{"arch": "vit", "targets": ["family"], "norm": "rmsnorm", "head_dim": 32, "layer_scale_init": 0.01, "inner_norm": false, "drop_path": 0.1, "conv_stem": false, "optimizer": "normuon", "muon_scale": "match_rms_adamw", "weight_decay": 0.07}
Rows from block 9 of a small image classifier, named by matrix and row number. Rows with one number belong to one neuron. Each number is 128 + 24 x the weight over its row's rms, rounded and kept within 0 to 255. All counts start at 0. Numbers have three digits each.
After each neuron's rows are labels from the 100 images, of 14976, where the neuron reaches its largest size: "top examples" is what is common among them. Only what is clearly more common there than usual is listed. The data: photos of arthropod specimens (BIOSCAN-5M). In brackets: how many of the 100, against the usual share in percent.
# gate: MLP gate (model.blocks.9.mlp.gate.weight, 1024x256), inputs 128-255
# fc1: MLP up (model.blocks.9.mlp.fc1.weight, 1024x256), inputs 128-255
# fc2: MLP down (model.blocks.9.mlp.fc2.weight, 256x1024, transposed), outputs 128-255

gate.594:133125125133181121130123151128100111150096116119130125145091105148116141178094115160086097113115102127097138122128091083122118105131122125143129135113111122134161125138147137143143141118140117123117114087111108132126082130136074081133150102130098115111125119143093170102171135181138131124101132156171121134169113129128118162146126066165110128096115174135131173146174106133143111121121
fc1.594:139139141125167131145111127135136121092134137118130160111154092142136113151135143096126140129134124089114156122139118130133118137086164119124135099141163149119127124147118132094103119105126092144120099133137117135117139129159130145114144134134114118111139119177167162160123161084071113170126120142108115091093114116095176123104126140180065051133129117148106135116124109140080129165089
fc2.594:120113152125154122111114092149146092139102148170150128100197129106123104094200116145171133159095115141099152153141156119145143086131114158166147123093105145132129120101167123128098128143112120126125118102131115203139103144119141121160119123122164097085132084119129125172158062140116100114146106140197132147116148151128108141115125114126112146132094127161092123120120178134120131102074
top examples: order Hymenoptera (50 vs 20.5)

gate.529:153116160123167141123096116118126103074106168107078147100138122133116110133145131109131145123127112151170134104120141110177115138100183116143139113166129162105143163139128148145106109172104115140138091127110147114194159116098144167080088135149118098152174166102134116120151129146121139107137107116128133086168095117127137144122119094165138148094115172108135133121142148158156142114132
fc1.529:121127116157086153116098136137147087146103120173088091101113135126105129102129102136119126149148122152157187109088113129123120072135136130111110103120158145135104106116113121153158143135153140119173160159158145109147154145159174153108104156088164148143100086105105113182153137090121106137127174088193166128111116149147147156086129134127108139147146151142114128132099124114168131125150
fc2.529:117155123158136116124119144130166108098086128134152114098109124131140124149140107173137095122125121143132158085085132123108102133160201114135125126120118121129103109100136147138098099106142160100149127067145126139125119137142150102119160126149108161123124102134121154123153130064149107144131111102129141178128115144099123147118108125128070170179106104163107121109086089139141130117112
top examples: order Lepidoptera (37 vs 7.3)

gate.457:104173118137096101126094133146095098115149155102100101121117168075138144122163096097146152090112109111160119087138141118127125146141124126096114040146153142107119117137084139064140115122133115120142120168100097110162122151106105109124160101127136148088102113116132160115132082112131131115111121105122100099155136105162131117142156201132145110117150091112114141076155142101137128126123
fc1.457:140144140151108134131095132099113125177146115164096168095137166130083119140133117179124115166132141166154114091138104156138093144137135100160095108128148113158147139155115109098104144143124127166135119129126113138140150155138190157122152099127137120121135104084101134108155138148120115114175173105138151177123156124165144112091115147093125131127117146149106148174148128110109141130170
fc2.457:154099139110130143145089136142151138105153152151156113137092138119110078126107103148118110130141113113125135161123081150148117134156136106164124095139091166140159140170153098196111145112082100134107118122130124123105135111101141100139150098158114094131100111110126128179118140132110133171155147127125146132123161138117170101123143107142124117109150127157093112155122076130142162170156
top examples: order Lepidoptera (42 vs 7.3); order Hemiptera (29 vs 11.3)

gate.320:153148155130155117156088165147123133131156163114139149088128076074102091131127132097120156142130142137152098129099127126125156097132123111131114132175129128102128160132111101114130099148107133155123139160140070098131093097106110141090122137139140157139098103127135107134154133090174145165170153106138131109180119139158090105097137108136172169095106119112112133134114140109130129119131
fc1.320:096112142078179134154136155108123091132131122134103120143125136140153117122131114142105099107091085145161118087128114138126139112104166132169139159106142162124138125139137150143111160125110113145109075142125113109141140137114118142188162128153178130142157163139101090126100141142101121148106158118128109176107106124107116118167127109124141142109114119123157154124128127084130148138129
fc2.320:175133155097112127123183114112128141105118131117129103146134123133172114139089127171069132079125110109103150137082129140139129079132137142135151122141146159092121143144134135091091106137110141093169107119129116134107108104107159109115133127137124100144149137132124147126087132103129096159156121119166112152132114094110119153144134136137144170145137119141116136134052161142146093164114
top examples: order Hymenoptera (44 vs 20.5)

gate.450:152128117128118161108096131135094085124128103127125132102127115120102092159153140123144115100105085135113131145078147121186081142142139147143096150108148106118129135163141107111112091143113062131144142137126129131120139108132127149153133155127142137111099119145109121118140130101154102082109169113112157117117118120122193155120152104097111146169151127113150104118105124111105155167101
fc1.450:161104131120069155102128158116135165106125143125100129094112099118111110125116147141142158128113161131126119182113111150172139152112109163128129144156127088134127108160132149114170141132152137171086140099101124171089150107079134130165135129138121071118089137164119109158117149138117146104122156145103169116165103118118110150085157159161118184161127168135154105086157093159166140146133
fc2.450:166145177147124126100182130158134134161134106137118149150121128129169114132151120086173145170103118141139107095115118147156150160125111115134130155109151139088118133095081126097147108131126131089122125160126156162145121109097114110096131118118135127126130083169110079091088154155118138112120144116162114152129170117085103134146109096204153094143114147121135156141139137111104110140093
top examples: order Lepidoptera (26 vs 7.3)

gate.435:136095121157149114137134121101110120106120158151142090126169098159086121117094135134085101113108123190118137143121132138146108143133131151146120121085111129128173130192134108116139167125132122081104118119141101099136074163095131116107144095154098119166143122142156124134091138105135086137158125164117149169114142161187125069176145105120131160122115152111097139144161144130121122151137
fc1.435:105132141123115109112157132140109178122150149116151153139139159142115124071114117144148131116148187137107127130145141176106112139116108120112118101130150146152099135132121120075134110087166104099148119118154125121125123143174139120162168171150110145163091151157172132155127106129080105139121135091132105089192184154123146116134125109148145097132108120105124134098117136134133134112145
fc2.435:111178144142124096126150157099147103111129162139114106177171133067169153142166119150140086171126106110108120149133185090102124143121138133110124132099167113138135089157142143105128096145149128136128149096170095143183107112097163135172104131116131094110135123096100141140140117111134131088139103152148116131131132127166113112116156123118125115108121148157059131107131137156115082116112
top examples: order Diptera (67 vs 30.6)

gate.110:106109173135111080123138139126138130093110130122114139119105137141133110141114102094097140134106193148178128154174145123124122120156112106125115110129160180125133130098120124122063129120112143128088105093133132124132158122158125172169144151162089082134153135113162133128151133131134131107169089180119113147067106089114135125164100100092154141120155153140147112148112146148141133169132
fc1.110:112141127108150169113148155150119166152185124139123133109055106122116103102133124089137094069145111117128126088113117111136121116120114140101133141118082143115120135130161138094122145159101160146128078133138081148148142111177145115136132110157131140119133152147130072124124116150115115111135115142164151101144130140116159095125126100096113089130097158092129100172112133137160144094155
fc2.110:106121139118082094118141102152120157161114113085119121138138159150126126147128144120137105116097127128114146141131083090107150108151139089107143085152121112095160127143139125106127107148121114129132123127115117089123149100109122115072118142106138141138102108170128089114144086125168089168100106154119159093121136127160175082141149126141098111140125152154109093137116121093111108127137
top examples: order Coleoptera (42 vs 16.8)

gate.765:110125130100126125099128115153098113117078130087149126120138123102129107134111144126115160111156133117138126145162129146114152121120158126135118158129121127117104118142151108087119119129120112113142123097196159105115152115091116112143159189121138120129115136100128157071105140177084125153113162104131142104091146113135117109108110117129110061148131088140089100137112125134118128102142
fc1.765:192129143117138107127114145117120099086151143152140103128141124082114121104116154185126117136120146127125097109129122101143163109137123091147144097147159131147102122134109155100154121129160166117120109073132129128101159096108098135185144104149143175115087101185143095145128142073179102115133117134130105114104132093114106135143109108117152126085186123159149099088126116100131098139149
fc2.765:152142078122133079074137119099125081120151116120129165129161132088138097184145071119117182107083131097159097108171134121118130171136146099098101112129110181135132130103163112114124137150116129166125133154132125160123119128149102126098059123108098107170103162153136133090091149110126150167110171105103120158122099168133113156112119158128113130159124155087101180119141171156114120117145
top examples: order Hemiptera (31 vs 11.3)

gate.744:120105108160118043132143138159120127136134156115121109122066111126124107159141130137135123121112130067141188124126120126161126145148138131123105108079163137143131134118127095144138146108160105110074114149129096089150091120154121133129133139124121136128099165140103110136124134113125159109119147135140139154103097173143099101100144108139118129138134143123153140138138171131118142123175
fc1.744:136210118107142125128119103079078112153110083118111106125138126075125110088169150114120066102121138112135104113127129095103155119092100114120135141133133128124090158106125099138129108153124088117105093128112139146141110169118101119120152111163121113129119110139086160125140128119130149097189129173152163117120160107131148102134093158144134122143134118127119105156121106145119135135115
fc2.744:139145167153149130123093126093089118104105150121132120105112134146129111180161102155127131141121057160125106102142148135143117159099126125106069163126113126098138129123114105125132113161096159102138086130139134109140102099123135159136093087143130157155126161163112133169107126128117172094135124107182146135102133086083111138145146140143083115143118102102113119105112160157131146140124
top examples: order Hemiptera (49 vs 11.3)

gate.468:135170124128118130142105123120171121131163162127128143118120131133093112156143139131106153176137167143113104123147143118097135114142121122117158154119147164135170113131121085175135150118137089076104120154168149094118137101125126125149125125137143124117131098094129114114129099129116114156162125150098083112109123115140134145071133120149127140125105134090142122091063117162118111106147
fc1.468:121150136135135167110094101119110113154152128141095107154125127137128074110114141125087121154098106120115140138147157099192097114123101175137165108103131075140137095138097122129143144103171083157122151134096103116122114100121126119132167128130156136142110165099161117101156126119109146120107098119139184108103134099120141120113146138161128139117189118109156152107089125134070130133140
fc2.468:170084139159100143101137152128087098116124137105128106140138136127106093106137103177149129129127068119109131139128162120107113150118105110101110127156127118123125138135148157151105097114129136129140173121114149134085108131123142096096107144128153175111133144105138136126139085146098160140097189161110131138144120145129150148139083142123074151162128128066114163093115154119144118133130
top examples: order Psocodea (26 vs 3.7)

gate.315:167127099127145155147121133124141161152138157183112148139117133144136094153145135192089133126152116094132127091125116133168133171133069154122099134141118128123111126173113153085157133147089087129138155135132152150124135122138089086151113149083149130134114144119076138115166099178159084133091124146078104137124123086139116144115161115152179149088127130119173125125120120120140139099091
fc1.315:138140118131153133139161139099165100196113144123171137133144184137104128135138178084117108111119118133131115150130173094122114068120092132113108081140147119114122144162128113134126137143138123140143149160106122100110129187079090164161114108092140106118087121115154105116107145118116123145152100100127098141129110113143123126086119132109110154169185127127070079155112139117102127091153
fc2.315:073099155165123119160123149134164170110141129133108156103079178123110077116151114135100098138106151089153125117114144136106125171120184107163108095154123136156157159144115128109147086168097153134133126182161137148137120160096129128144176152106102153115123139143148088105100125128126155076145111124134105159119092114106159121106095182119138096083124143116091146107140165097114102140123
top examples: order Lepidoptera (30 vs 7.3)

gate.426:131164122104082090103141113117123121125105132151188141155122120146160117139153124168136120120164150130104156125143122143110112161159133123182121088145119096127127122138081122134113122080131154141094144125105100136112129134132157115112151118085150143076114117116192131128136141139149100176147111113113114104149128135126116125122102142154080154109081094128127121168155110132136150111163
fc1.426:119135114112187143148088114124142115130064123146135113144132096124175077131084144143128099139095129139114182152085133117122134085179162168147143116114133095113179120115126187134121128081085129126121168146172135136138153162140122106130118137158149167158125159131107167163148144095143132131121136142119146149159108092113139114108133128106101172141152080153089130119146095147096101157122
fc2.426:083136120116098106107143175104109134135094148137126140106103158116167120150173188191135119136134113108165134136113086163102167160127141154116106122119107105144159088130168137123107177126105131123148154082140108139088153090159115098124139104188147081129138168129164132109140112109111127128138105088145121146125145148114121101136136132152114123140090107146149155120132101180140109177120
top examples: order Hemiptera (32 vs 11.3)

gate.605:117109171105109107110096157154140145173104120124144178114122142135126127152117178136153096143143113125130132140122114120072109139129166104171155143152141161134128102140097133139122104129144131162106133148120116146099095143144106138156138159194115139114169154128095124154142115111146165098151140096113148097144121150102124129128081115158168117098150126117099117133139102128146118130124
fc1.605:142145097157150097177158129097108121089143168127106122137113108133092139172160148141125163154128170153092155107147117085127147087126131148142130111126077146094129136121147131118121107136173105133123155122138107128111160148126175153135137162196088160127124107149134136126092128131093101162132130115143118116101145130122129103079117108067145117151133123116105144161111109161102133103145
fc2.605:140112165106140112122133173099128126112148132141132112149126154128105125119121097118125136124114105113140132133113108127164095103154139123124128136137194155150100138120154102093137163128143109077105132146118096122124137147106107099143147088185116166136152122126135133089098115185116138123186102131134149118117149150164137136160105116102133144142071078107114137123142158128067156124130
top examples: class Arachnida (29 vs 4)

gate.651:112137115126130116099120116124178124129131128155161149104139102139100134118138068135144165132127116140115102113121153167133113154152111129135100110121116130105143091095163127106132167130158183102122113148123111130176147108119125125156092124145117092128112159125163177138095093102146133146147125113147164132172136140138128101117105105103165151144146110150118098124060105111192113107116
fc1.651:140138145123171114106138111148097132100108106143149133153104143110121140118089117092143129145110141133174123142124152128116123134143147120099125195135128094128098105136116165175080118140135128117122123095189149173086148117162114093089095157090166096136132134112162120130112157131156148085122171133109079105159085118135123134124152137131174136100114101102162159131149119098105100118123
fc2.651:097101113120104150123093136127127139137151098106160156100115165120144130200127120130114131146110128111128113123130126119163147113134157130140160108136120129139117147148155131206139112123152137116150104113125097117151138141139146127084167126152125115157138161123097065118134122128113138126088112111100155106121145173116115170098142079149123141092132109139117164122136102123115091146107
top examples: order Hemiptera (61 vs 11.3)

gate.532:145111167097155146135081146083134126116166129090099125125117092142111138060117113111106134146108098149109118151167138132181177094153168121151094091117079112122153164148140147141146107133131152110113106159106136143160166116115139099103121146153102064131132094124130124121119134118073156163098148141108119100107171136113101112131121131141144135099151076143108099127160165120166121158119
fc1.532:132121101128103110148147158146133122115151147111146150139124151124076139103129146116148064169111165127105137127155138122100102116139114129134162121136143120104095146102059111139107142141152131157111151087111114120143114120128153135149101138163118126155138112164120118116096151179129150109138133127112124092118136146161167117137174111095135084127143086141110122109153141057126078138158
fc2.532:132136054110159092148134160091147122146130160125151153141116126111113116167095071141115104171127127138114178124125111145160161130118108073148155122124144146135150142146151174094162139102135134090137160130131125109124126122096143096127097129119157153106130151119124117152130151145118096061094073146187127139088088125147175182180095079102120134108150166078150093133156133125120145130140
top examples: order Hymenoptera (49 vs 20.5)

gate.196:120137119085152130164144148151142138118159149110139113104154135111115116151105116164116132123125130127119156132136133132165085110095156073135118140095070136115140095120139169124149156118163108119122137126167132178111106112170126152124115102134136116143120106117154134099130142142132113082129093177124144110097115169098137172137162140131183098121176148140118153120140115107161101135114
fc1.196:121079183124154101141133140111097134115142111120124127097167158114151112141108142131138158119162111083140103099123113130124133106104113125127099135138117145163154096160174143102146119108107173138153098112149110099139097163135110183138159117153133132113108143102132123101147121162085164121120133093101158095149096137129129096149133136133126143175183129094129066143100119103093115131155
fc2.196:138113118167122190126093156115124134144148126122165124101141135150095136133107139137146130119136160077140086161144124141152098102156173117102113115104092159118113110106161114142098140135114099138101152128114108159111155115097131111143134112141110098102160128138124106124110149147087155108179132106114097186080148131148131164153142159126125106123118153118140162112152145184087128109139
top examples: order Coleoptera (44 vs 16.8)

gate.577:113157098119141167124135129152137116140131096108067088110135102097162095158135111115118103153126147136115119104111111135184117136174140103146119119103090131138165125152108120073105143137121115120118146105105168037109153105149142145101088131141112143098111111100159174106096108068094150115123189078118135145098140149104160114146144114153104160134119162131107135158129130163142137111113
fc1.577:148101117133109137127152129141103104111139142159200116149089113122121054119102108111147122157171119169104101134132115167148134142158144115151150078114123108138159161099068141133086153107112113132126111147124118109090090179100122168144129176103131112124126180088141107113121139065165119159117120160119102123117163167114118125148098153150143179183088150107120132121126109129119145135114
fc2.577:138115128120122140120103114133111133083129119084154125196168143109103172160100176120142066111070109097139142108113138137126158105107121085120121127150114168120100126154114100162149098092127127123133146134110130128188143116135133174144115140137142138153169133124168130120145139145110148128163099129134124113107130129153133152111146143142133145129133154110118113148150079124144137145090
top examples: order Hymenoptera (67 vs 20.5)

gate.757:102103068133137113143146125119149122150143138123134121068105139130152142137127143084130123127162113133109121104103135127097129130142128119094158147124144088120147118095139120106144136131167115103191171147133112131116129129127150123164149119106123147136090126157164150133125158135110143157127107099114118150088122110101155096103135171108165165133160106119156135126127150106085079122102
fc1.757:118105091164157094132099147122120157139159100147113113105103111115175154121106116092117133098130147119125162106112112099105112109149126120113118123121139135146145088138103135096137146120106128116110106153111078128158118096131118124166172129155112147140131083123133124149097169144107092118124140114092138120118109102122103160109125120112136154164092121153107079087098137166158099135119
fc2.757:094126108101105168081146093147103118145167129128111110133134146138110160105127151134144183157107124108121137081122166151134138150147139104130097152149120060133122111151168142126152121142175107113126130138171130139101138139113141131135133160154160125092132177115138170132119132129107101108137140155146103134149160131103094129163173102134152090136129125082121145119156117185127078149093
top examples: order Hemiptera (41 vs 11.3); order Lepidoptera (29 vs 7.3)

gate.377:117155138099096167148101147127123158151100088102146160072140093144107116120155157155137123189125144135117151137138135124136138100110123114080084135130124129168109123093090089154109150079134136140158101137151130141142110161142162073123148124118078112134141138120143125147081140142127137109115127119112117141121147133071141125124142105129132158185121111123118126068113137157136154123149
fc1.377:153147116123142142081136114166095117167147163161118105108141135137100115116091116093196089082143120117115144149138134082168103148091143090125140119119124142158130115099112081119166169098126085148140143145098155107134164122116144092173120127121128110089182119125127082125107125092098136137121086121146112127105095133109132107107073164162121156083153124113130130100114115177108123153155
fc2.377:151113159133156147179104111139064112133085145128100092147097114116130132116130110123149128149144150115106147135124158148124084118112120155119169107132126086182164091120128106123161124083079183179114119165129132114130108119133153098156149160119127133126138121129094130159172103164115139094115131105109133132136115128139118112116158157123103172188091123136128160116150158146146116118101
top examples: order Psocodea (28 vs 3.7)

gate.720:108076153144086151132114109122156129121140149107135137104110166135134143161149131094169145127113151108091140128138128134116129111098124177127112084107129083125113186103110121138113139141155098088073175138125082171156115113142105167136142148153122098096161120153127104109113121129123144057120135124136151122120139131114144143130095200176120134119103106119166132099129163093096127101124
fc1.720:122118159148118125077140113175114108183135127110139077150141151107129127121102144173104124116114144111153145118158143092151096103142108080160139140147156147125142157084141117154143149145138145151138151120105105148146134186154122131109126104149153144111122135141099107142076135120117118109171155089113159142136118130100096129127128112140137164090132142124178153150099126129160088189082
fc2.720:170137111151145144132126120129166134105136151103168086133163116130133111140117121097128123130116131085172143192148124115157136142117131136182126137120134098113070105119177101151136126138153084154154139088126113128128090143120118114103105096148105124110155114139104173151136152107101085146157094185161110116125113131107108146137101147153104125113138126126146136085110125154147099155119
top examples: order Lepidoptera (28 vs 7.3)

gate.688:142114134119108146126091073129116128124118100122125168104120123142153141157115121108192092136113115101098129151110148109092127112171163078165158092113090109115156116135135092141097171136128138125102114103182126082119136131120109124105113127150145118111126153131105087158136144101100114126078083157155138086130133108120129103126132065170147095103131130104138171121161135135111146115146
fc1.688:146088138151136156102158086081112116131099089148128145126138138164137108145111105131084110151139165155178076114174094134133143119109123115123113149125094141091136115126115154150094127122129117120126144077143149096100110098063099170137126114123141103137130137130173123099128124123115118099096129126106202158103111116154141136115147150084140107113077126135166168136131082111140140117103
fc2.688:186106122143142157100141140110140107112113070130161099154156086106090152103089128153147152121154131115106112172137157152142142115152096106141124124119155081160103146112132149146146113142127111122131111119138147165158160179107131101080139116122137141138078149125136161102140153141133120097142131091146127128150145140151076147101129126135131117055147096123131141133145157107102160137125
top examples: order Hemiptera (40 vs 11.3)

gate.447:151132150127146121160114125164161093137162113153127126155126112115172159144069162134120080143082155119144100127123130163119150149110107093174106159153091113163136142100131106120126133126083105135128153152136129169115163117127082163140140148122096112129147106157118177130086148179155133131084123091117065123135133129144118114140101140106178127160180161131157110120155175089112116086143
fc1.447:095103120078134158130132132153159126139104150135084117078168114103088126169125119095096111138140118123120102138115079118112138119102122166130126114142150098129091146143130126143104168123136153121100134136186125134135138159156119091127161158086119191143159121157121151152149117091084101145134123145156077144145119114093122131158135167082142128137147147115130158130124155130105130141134
fc2.447:103137134097150120170136139107100141140133103114134148140071114126133148089145155098150143130145143117114133149115165178113122109136092142104097122142136148100135140102072113126124141147125160117108130137151146126150107162146107104167178147145100102093164141115117089145139143137149142094149141137108097102137147128099138142126156141134131134132128125137150106100143132133109149163081
top examples: order Lepidoptera (29 vs 7.3)

gate.54:118129159086124138121134083127113130133131107131106097123156124159124145144104108130131138135131149155156109123109113164092141114123117107116106145128162100100166122092116151158161116120180136140096124100148104121147118110107108125137105099161099109162129140136139096141141112080089134135159127133137113121137094128135165177106124110155150143119132122137123084111140114101156135103131
fc1.54:140134143112138104132089120129109132118125104083195131181134118155140113138059137119132133110143153127091084119133128135120134104107156122152156118129160121177072089130135089161163146115123126092091117144116143122143109161130154143152150114110054136106141117102174167119163117109120107120104110131111131131098109163123154118105121128106110122148181147133152102163085131137176102100126
fc2.54:070127125108155170116085150140059108128141091150143136118161116092111146115104086117151133169130104156136124118132111137090113099138095148150140129094132109099118122078141128120098141098150185120107140123140148111151142125128151134179169094137088145140148169168141137100106092165091132094137135154178147105149140119133158101103156102113140125104093154148109097111140109125139143125136
top examples: order Coleoptera (63 vs 16.8)

gate.568:130131067161107105131089105092142090142110142082172128120160178128146111132138150124174137169133142144081142135175121148147137098121137142124120109130111117097091120148145123206173123153152132100122141113146128135102132145148156137112110110148115084158081120158164097178120128106128128118116161169138090141128163132089165113096129125086147159109130156136118112100133142098113153128160
fc1.568:143092166149119088138107175140105133107110154130160147145077124120111134122115102124116128120157175138137099143135128153159155128116132117136122079114163103099108163092140107104109079137121090095126162078115118168161127129148116123144110127134158052123144136110113139144114138113156135156145127119141105139113133110112153142164131135152130110133098147133135103106165139111150108142133
fc2.568:147127120136124124135146140091149121157149100135136156145104140150130086107147140138124146096120073138098148109128145143123120113117152143151105147138179131043163156187141139122125109115135092131156124128121129113104122144156085149144125120108101114128148163159129129101123160150089057124093095160143117147118107090132094115115118147130117144137163093156111105143123152149167114109118
top examples: order Diptera (62 vs 30.6)

gate.667:145149086154137140097103091174125099113094119144105177135121119150170119125150137116170147099161156126112106139117141123159156115124132135184123107118103162175156137125144141125113129131110115132112120136138157155132130124119157150156131083088109104109093144116162119114123137122160091108111138101115120144124096106101125118110146123093179086159073127124122140080151132086102111087118
fc1.667:102146158102123126126101132102109127162140088128133123121114081170152135099113129121103157115118124129109124144135115125144109158089104107187094153129131111137117170195118132106096098150114179115113171078111149112126133103096121095128142123106091149172094136127133121126147085132130128165190128156134127130146136094119143079166133150094174156105138112095111094131108135139126088083144
fc2.667:123084119147180115125131139167138117124131115124165166095115140102148128127153143116078125099143114119113117154128166155109179157119112111127118117120124135149106082163163149106152146141153120144149160105106141161102117139164151158098151152118128092102115126133111139141119141158154134152105133121097164104151124133104119146148120119124126130116082130075118091136138091150077122129137
top examples: order Diptera (64 vs 30.6)

gate.611:116131101112116140139115138083104091169099127127139134129079124105122115147120109092105112116160138125091109136156123146115167128118080121120093138106099120145155102098164121129103148205129129103156129088131115116124097112132124127116118129147069115157121155148123097142126126136137134146129155176116203139158153118099157124104131130133137155118129105112134124176106114102137098126078
fc1.611:080131109197103170137149134127149123122130118099114130113122121134158170094097115122140135122131089104134138129170153120138160110127124125099126104109153146165142117101119129103106111133119137099103118146145080150118137162165060118122111111178116095152156151107129140112083095116185131090134168136117122138177144093098143156132141106123127136101129087128169160124123169129101122121136
fc2.611:116081109103094115149156082099096121144119192104128187139124072141138117119133107113168131149101131126133121156139111114120137131117170132109092127086127127100148188150147136115127127099171097149137122152168138137171136098158173108145154156107151110138088114111132178100157128143148147086114149148135184086146149118154119102128118111104124164137118121109138177158139140152109126147133
top examples: order Diptera (64 vs 30.6)