config.toml
arch = "vit"
crop_scale_min = 0.5
horizontal_flip = true
fused_qkv = true
bias = "qkv"
inner_norm = false
patch_size = [4, 4]
width = 256
init = "torch_default"
lr = 0.0021
nesterov = true
orthogonalizer = "polar_express"
adamw_lr_other_params = 0.0014
batch_size = 64
Rows from block 6 of a small image classifier, named by matrix and row number. Rows with one number belong to one neuron. Each number is 200 + 20 x the weight over its row's rms, rounded and kept within 0 to 999. All counts start at 0.
After each neuron's rows are labels from the 100 images, of 14976, where the neuron reaches its largest size: "strongest on" is what is common among them. Only what is clearly more common there than usual is listed. The data: photos of arthropod specimens (BIOSCAN-5M).
# gate: MLP gate (model.blocks.6.mlp.gate.weight, 1024x256), inputs 172-214
# fc1: MLP up (model.blocks.6.mlp.fc1.weight, 1024x256), inputs 172-214
# fc2: MLP down (model.blocks.6.mlp.fc2.weight, 256x1024, transposed), outputs 172-214

gate.564,168,201,218,216,190,186,183,202,179,180,206,204,207,166,192,194,176,176,144,221,237,191,177,226,186,210,237,181,195,214,205,164,191,213,218,177,185,198,199,248,197,179,163
fc1.564,204,199,191,202,215,204,187,189,179,233,190,201,183,151,257,214,249,199,179,208,217,207,200,181,177,235,187,207,208,198,227,201,231,247,220,218,216,202,167,207,211,226,218
fc2.564,208,212,208,209,198,207,197,240,195,195,187,163,178,212,223,179,214,209,225,201,234,192,218,202,206,183,171,176,192,170,196,209,202,199,182,252,199,205,232,204,211,185,201
strongest on: order Coleoptera

gate.24,246,214,184,233,212,213,194,176,232,217,218,153,174,203,203,203,204,174,221,184,191,192,259,175,217,220,209,196,220,192,217,172,220,204,179,221,235,218,184,209,239,184,176
fc1.24,217,205,223,227,190,170,230,211,212,205,203,205,156,190,178,178,219,200,185,211,198,187,230,202,189,188,210,204,237,206,207,190,224,177,210,212,195,212,203,164,219,201,170
fc2.24,182,216,190,194,200,239,198,194,202,192,234,200,235,186,169,245,213,244,212,217,189,175,183,205,237,225,206,167,191,226,195,233,196,206,223,222,177,209,190,196,172,219,180
strongest on: order Coleoptera

gate.173,185,206,154,221,198,209,180,248,171,203,175,209,245,211,210,217,220,183,193,204,187,194,198,206,169,180,216,217,201,211,206,176,207,206,193,193,184,201,186,213,195,205,214
fc1.173,162,222,211,187,207,196,225,207,193,208,175,184,235,195,208,224,244,178,204,211,224,190,194,151,203,215,197,205,263,205,198,213,194,230,209,173,218,166,186,141,180,195,224
fc2.173,207,242,199,188,185,199,233,201,222,179,160,195,171,152,188,212,190,199,192,197,158,214,201,179,194,200,195,197,212,206,206,201,258,215,177,204,220,191,183,189,239,175,219
strongest on: order Coleoptera

gate.748,200,232,162,220,202,212,198,212,160,215,209,195,196,194,180,174,187,183,227,204,222,195,184,191,206,186,185,186,233,182,203,194,211,216,168,205,238,199,202,203,186,213,191
fc1.748,193,175,220,188,227,209,179,196,191,197,214,195,215,218,229,232,190,216,205,206,191,186,185,225,205,211,199,232,233,234,199,198,201,234,194,137,222,205,200,202,187,211,154
fc2.748,236,234,176,206,189,180,215,240,212,185,206,195,196,236,162,201,190,220,205,208,201,206,193,195,237,212,197,183,189,196,228,247,183,194,196,205,180,186,217,222,132,200,211
strongest on: order Hemiptera

gate.465,206,219,201,232,176,224,216,212,201,211,208,151,232,210,208,194,200,234,189,211,183,230,189,184,173,205,227,227,192,220,217,217,193,215,199,199,212,240,210,203,214,230,149
fc1.465,185,194,201,170,228,173,187,209,193,178,172,201,196,211,258,179,216,180,239,221,181,184,208,183,213,182,226,192,159,209,209,201,236,177,215,190,213,231,225,185,190,188,207
fc2.465,182,218,201,233,229,198,224,176,245,199,174,184,213,192,191,207,176,207,176,158,197,230,185,227,162,184,210,184,205,176,236,212,210,222,158,195,194,198,230,235,205,199,214
strongest on: order Hemiptera

gate.732,211,193,224,215,200,206,166,200,212,222,196,235,182,182,199,200,209,188,224,182,220,208,197,185,206,193,220,240,200,204,172,205,191,223,159,184,209,178,217,174,212,204,185
fc1.732,197,177,217,209,177,193,175,213,227,221,196,199,193,182,202,175,207,194,215,190,191,177,201,164,252,191,179,192,262,168,200,205,182,214,187,188,210,217,183,203,217,180,182
fc2.732,199,199,180,222,183,212,225,228,176,177,193,231,211,215,174,208,189,176,200,199,181,189,215,210,218,184,199,209,210,160,203,207,229,171,173,193,174,222,201,196,165,177,226
strongest on: order Hemiptera

gate.174,195,197,222,168,203,234,165,196,186,181,243,188,155,196,224,224,189,208,205,222,174,176,173,180,211,194,235,168,205,208,201,197,196,185,202,206,202,194,247,182,201,200,209
fc1.174,209,178,216,204,213,217,219,198,178,196,220,214,175,240,231,219,182,182,181,182,210,190,212,194,162,195,231,242,191,188,187,199,198,189,203,197,214,223,210,199,170,181,194
fc2.174,180,202,195,194,180,215,206,209,216,216,185,180,175,204,198,214,192,227,184,202,216,219,214,197,219,210,207,204,201,183,195,197,172,182,195,236,224,180,240,198,186,241,195
strongest on: order Hemiptera

gate.500,200,226,221,215,237,178,227,168,218,190,226,204,207,196,185,196,223,195,194,209,199,212,204,225,196,197,216,201,175,182,166,178,203,163,174,174,208,202,166,195,206,198,198
fc1.500,188,207,225,204,177,220,173,225,235,220,149,176,203,160,213,215,175,203,169,182,219,167,251,187,193,199,179,196,194,174,188,192,188,216,233,217,165,214,177,209,184,190,190
fc2.500,247,206,211,209,190,179,214,229,210,150,218,206,220,193,189,233,193,227,181,201,244,201,192,196,219,188,179,221,206,225,185,217,178,178,195,197,197,211,220,169,147,188,167
strongest on: order Coleoptera

gate.662,183,179,205,197,206,217,186,208,201,192,203,182,204,236,201,209,235,202,204,180,199,164,196,205,227,203,213,217,179,158,194,188,227,230,232,218,193,211,176,216,223,220,225
fc1.662,207,179,204,196,162,203,202,141,159,202,191,189,158,198,216,191,199,224,194,192,244,210,232,207,208,212,221,255,188,191,225,196,210,172,209,199,188,197,210,202,187,196,192
fc2.662,224,164,214,160,228,238,216,206,211,215,204,197,220,203,199,189,211,218,190,210,208,182,171,205,222,209,197,212,216,219,204,194,174,184,219,188,218,218,179,225,186,227,202
strongest on: order Coleoptera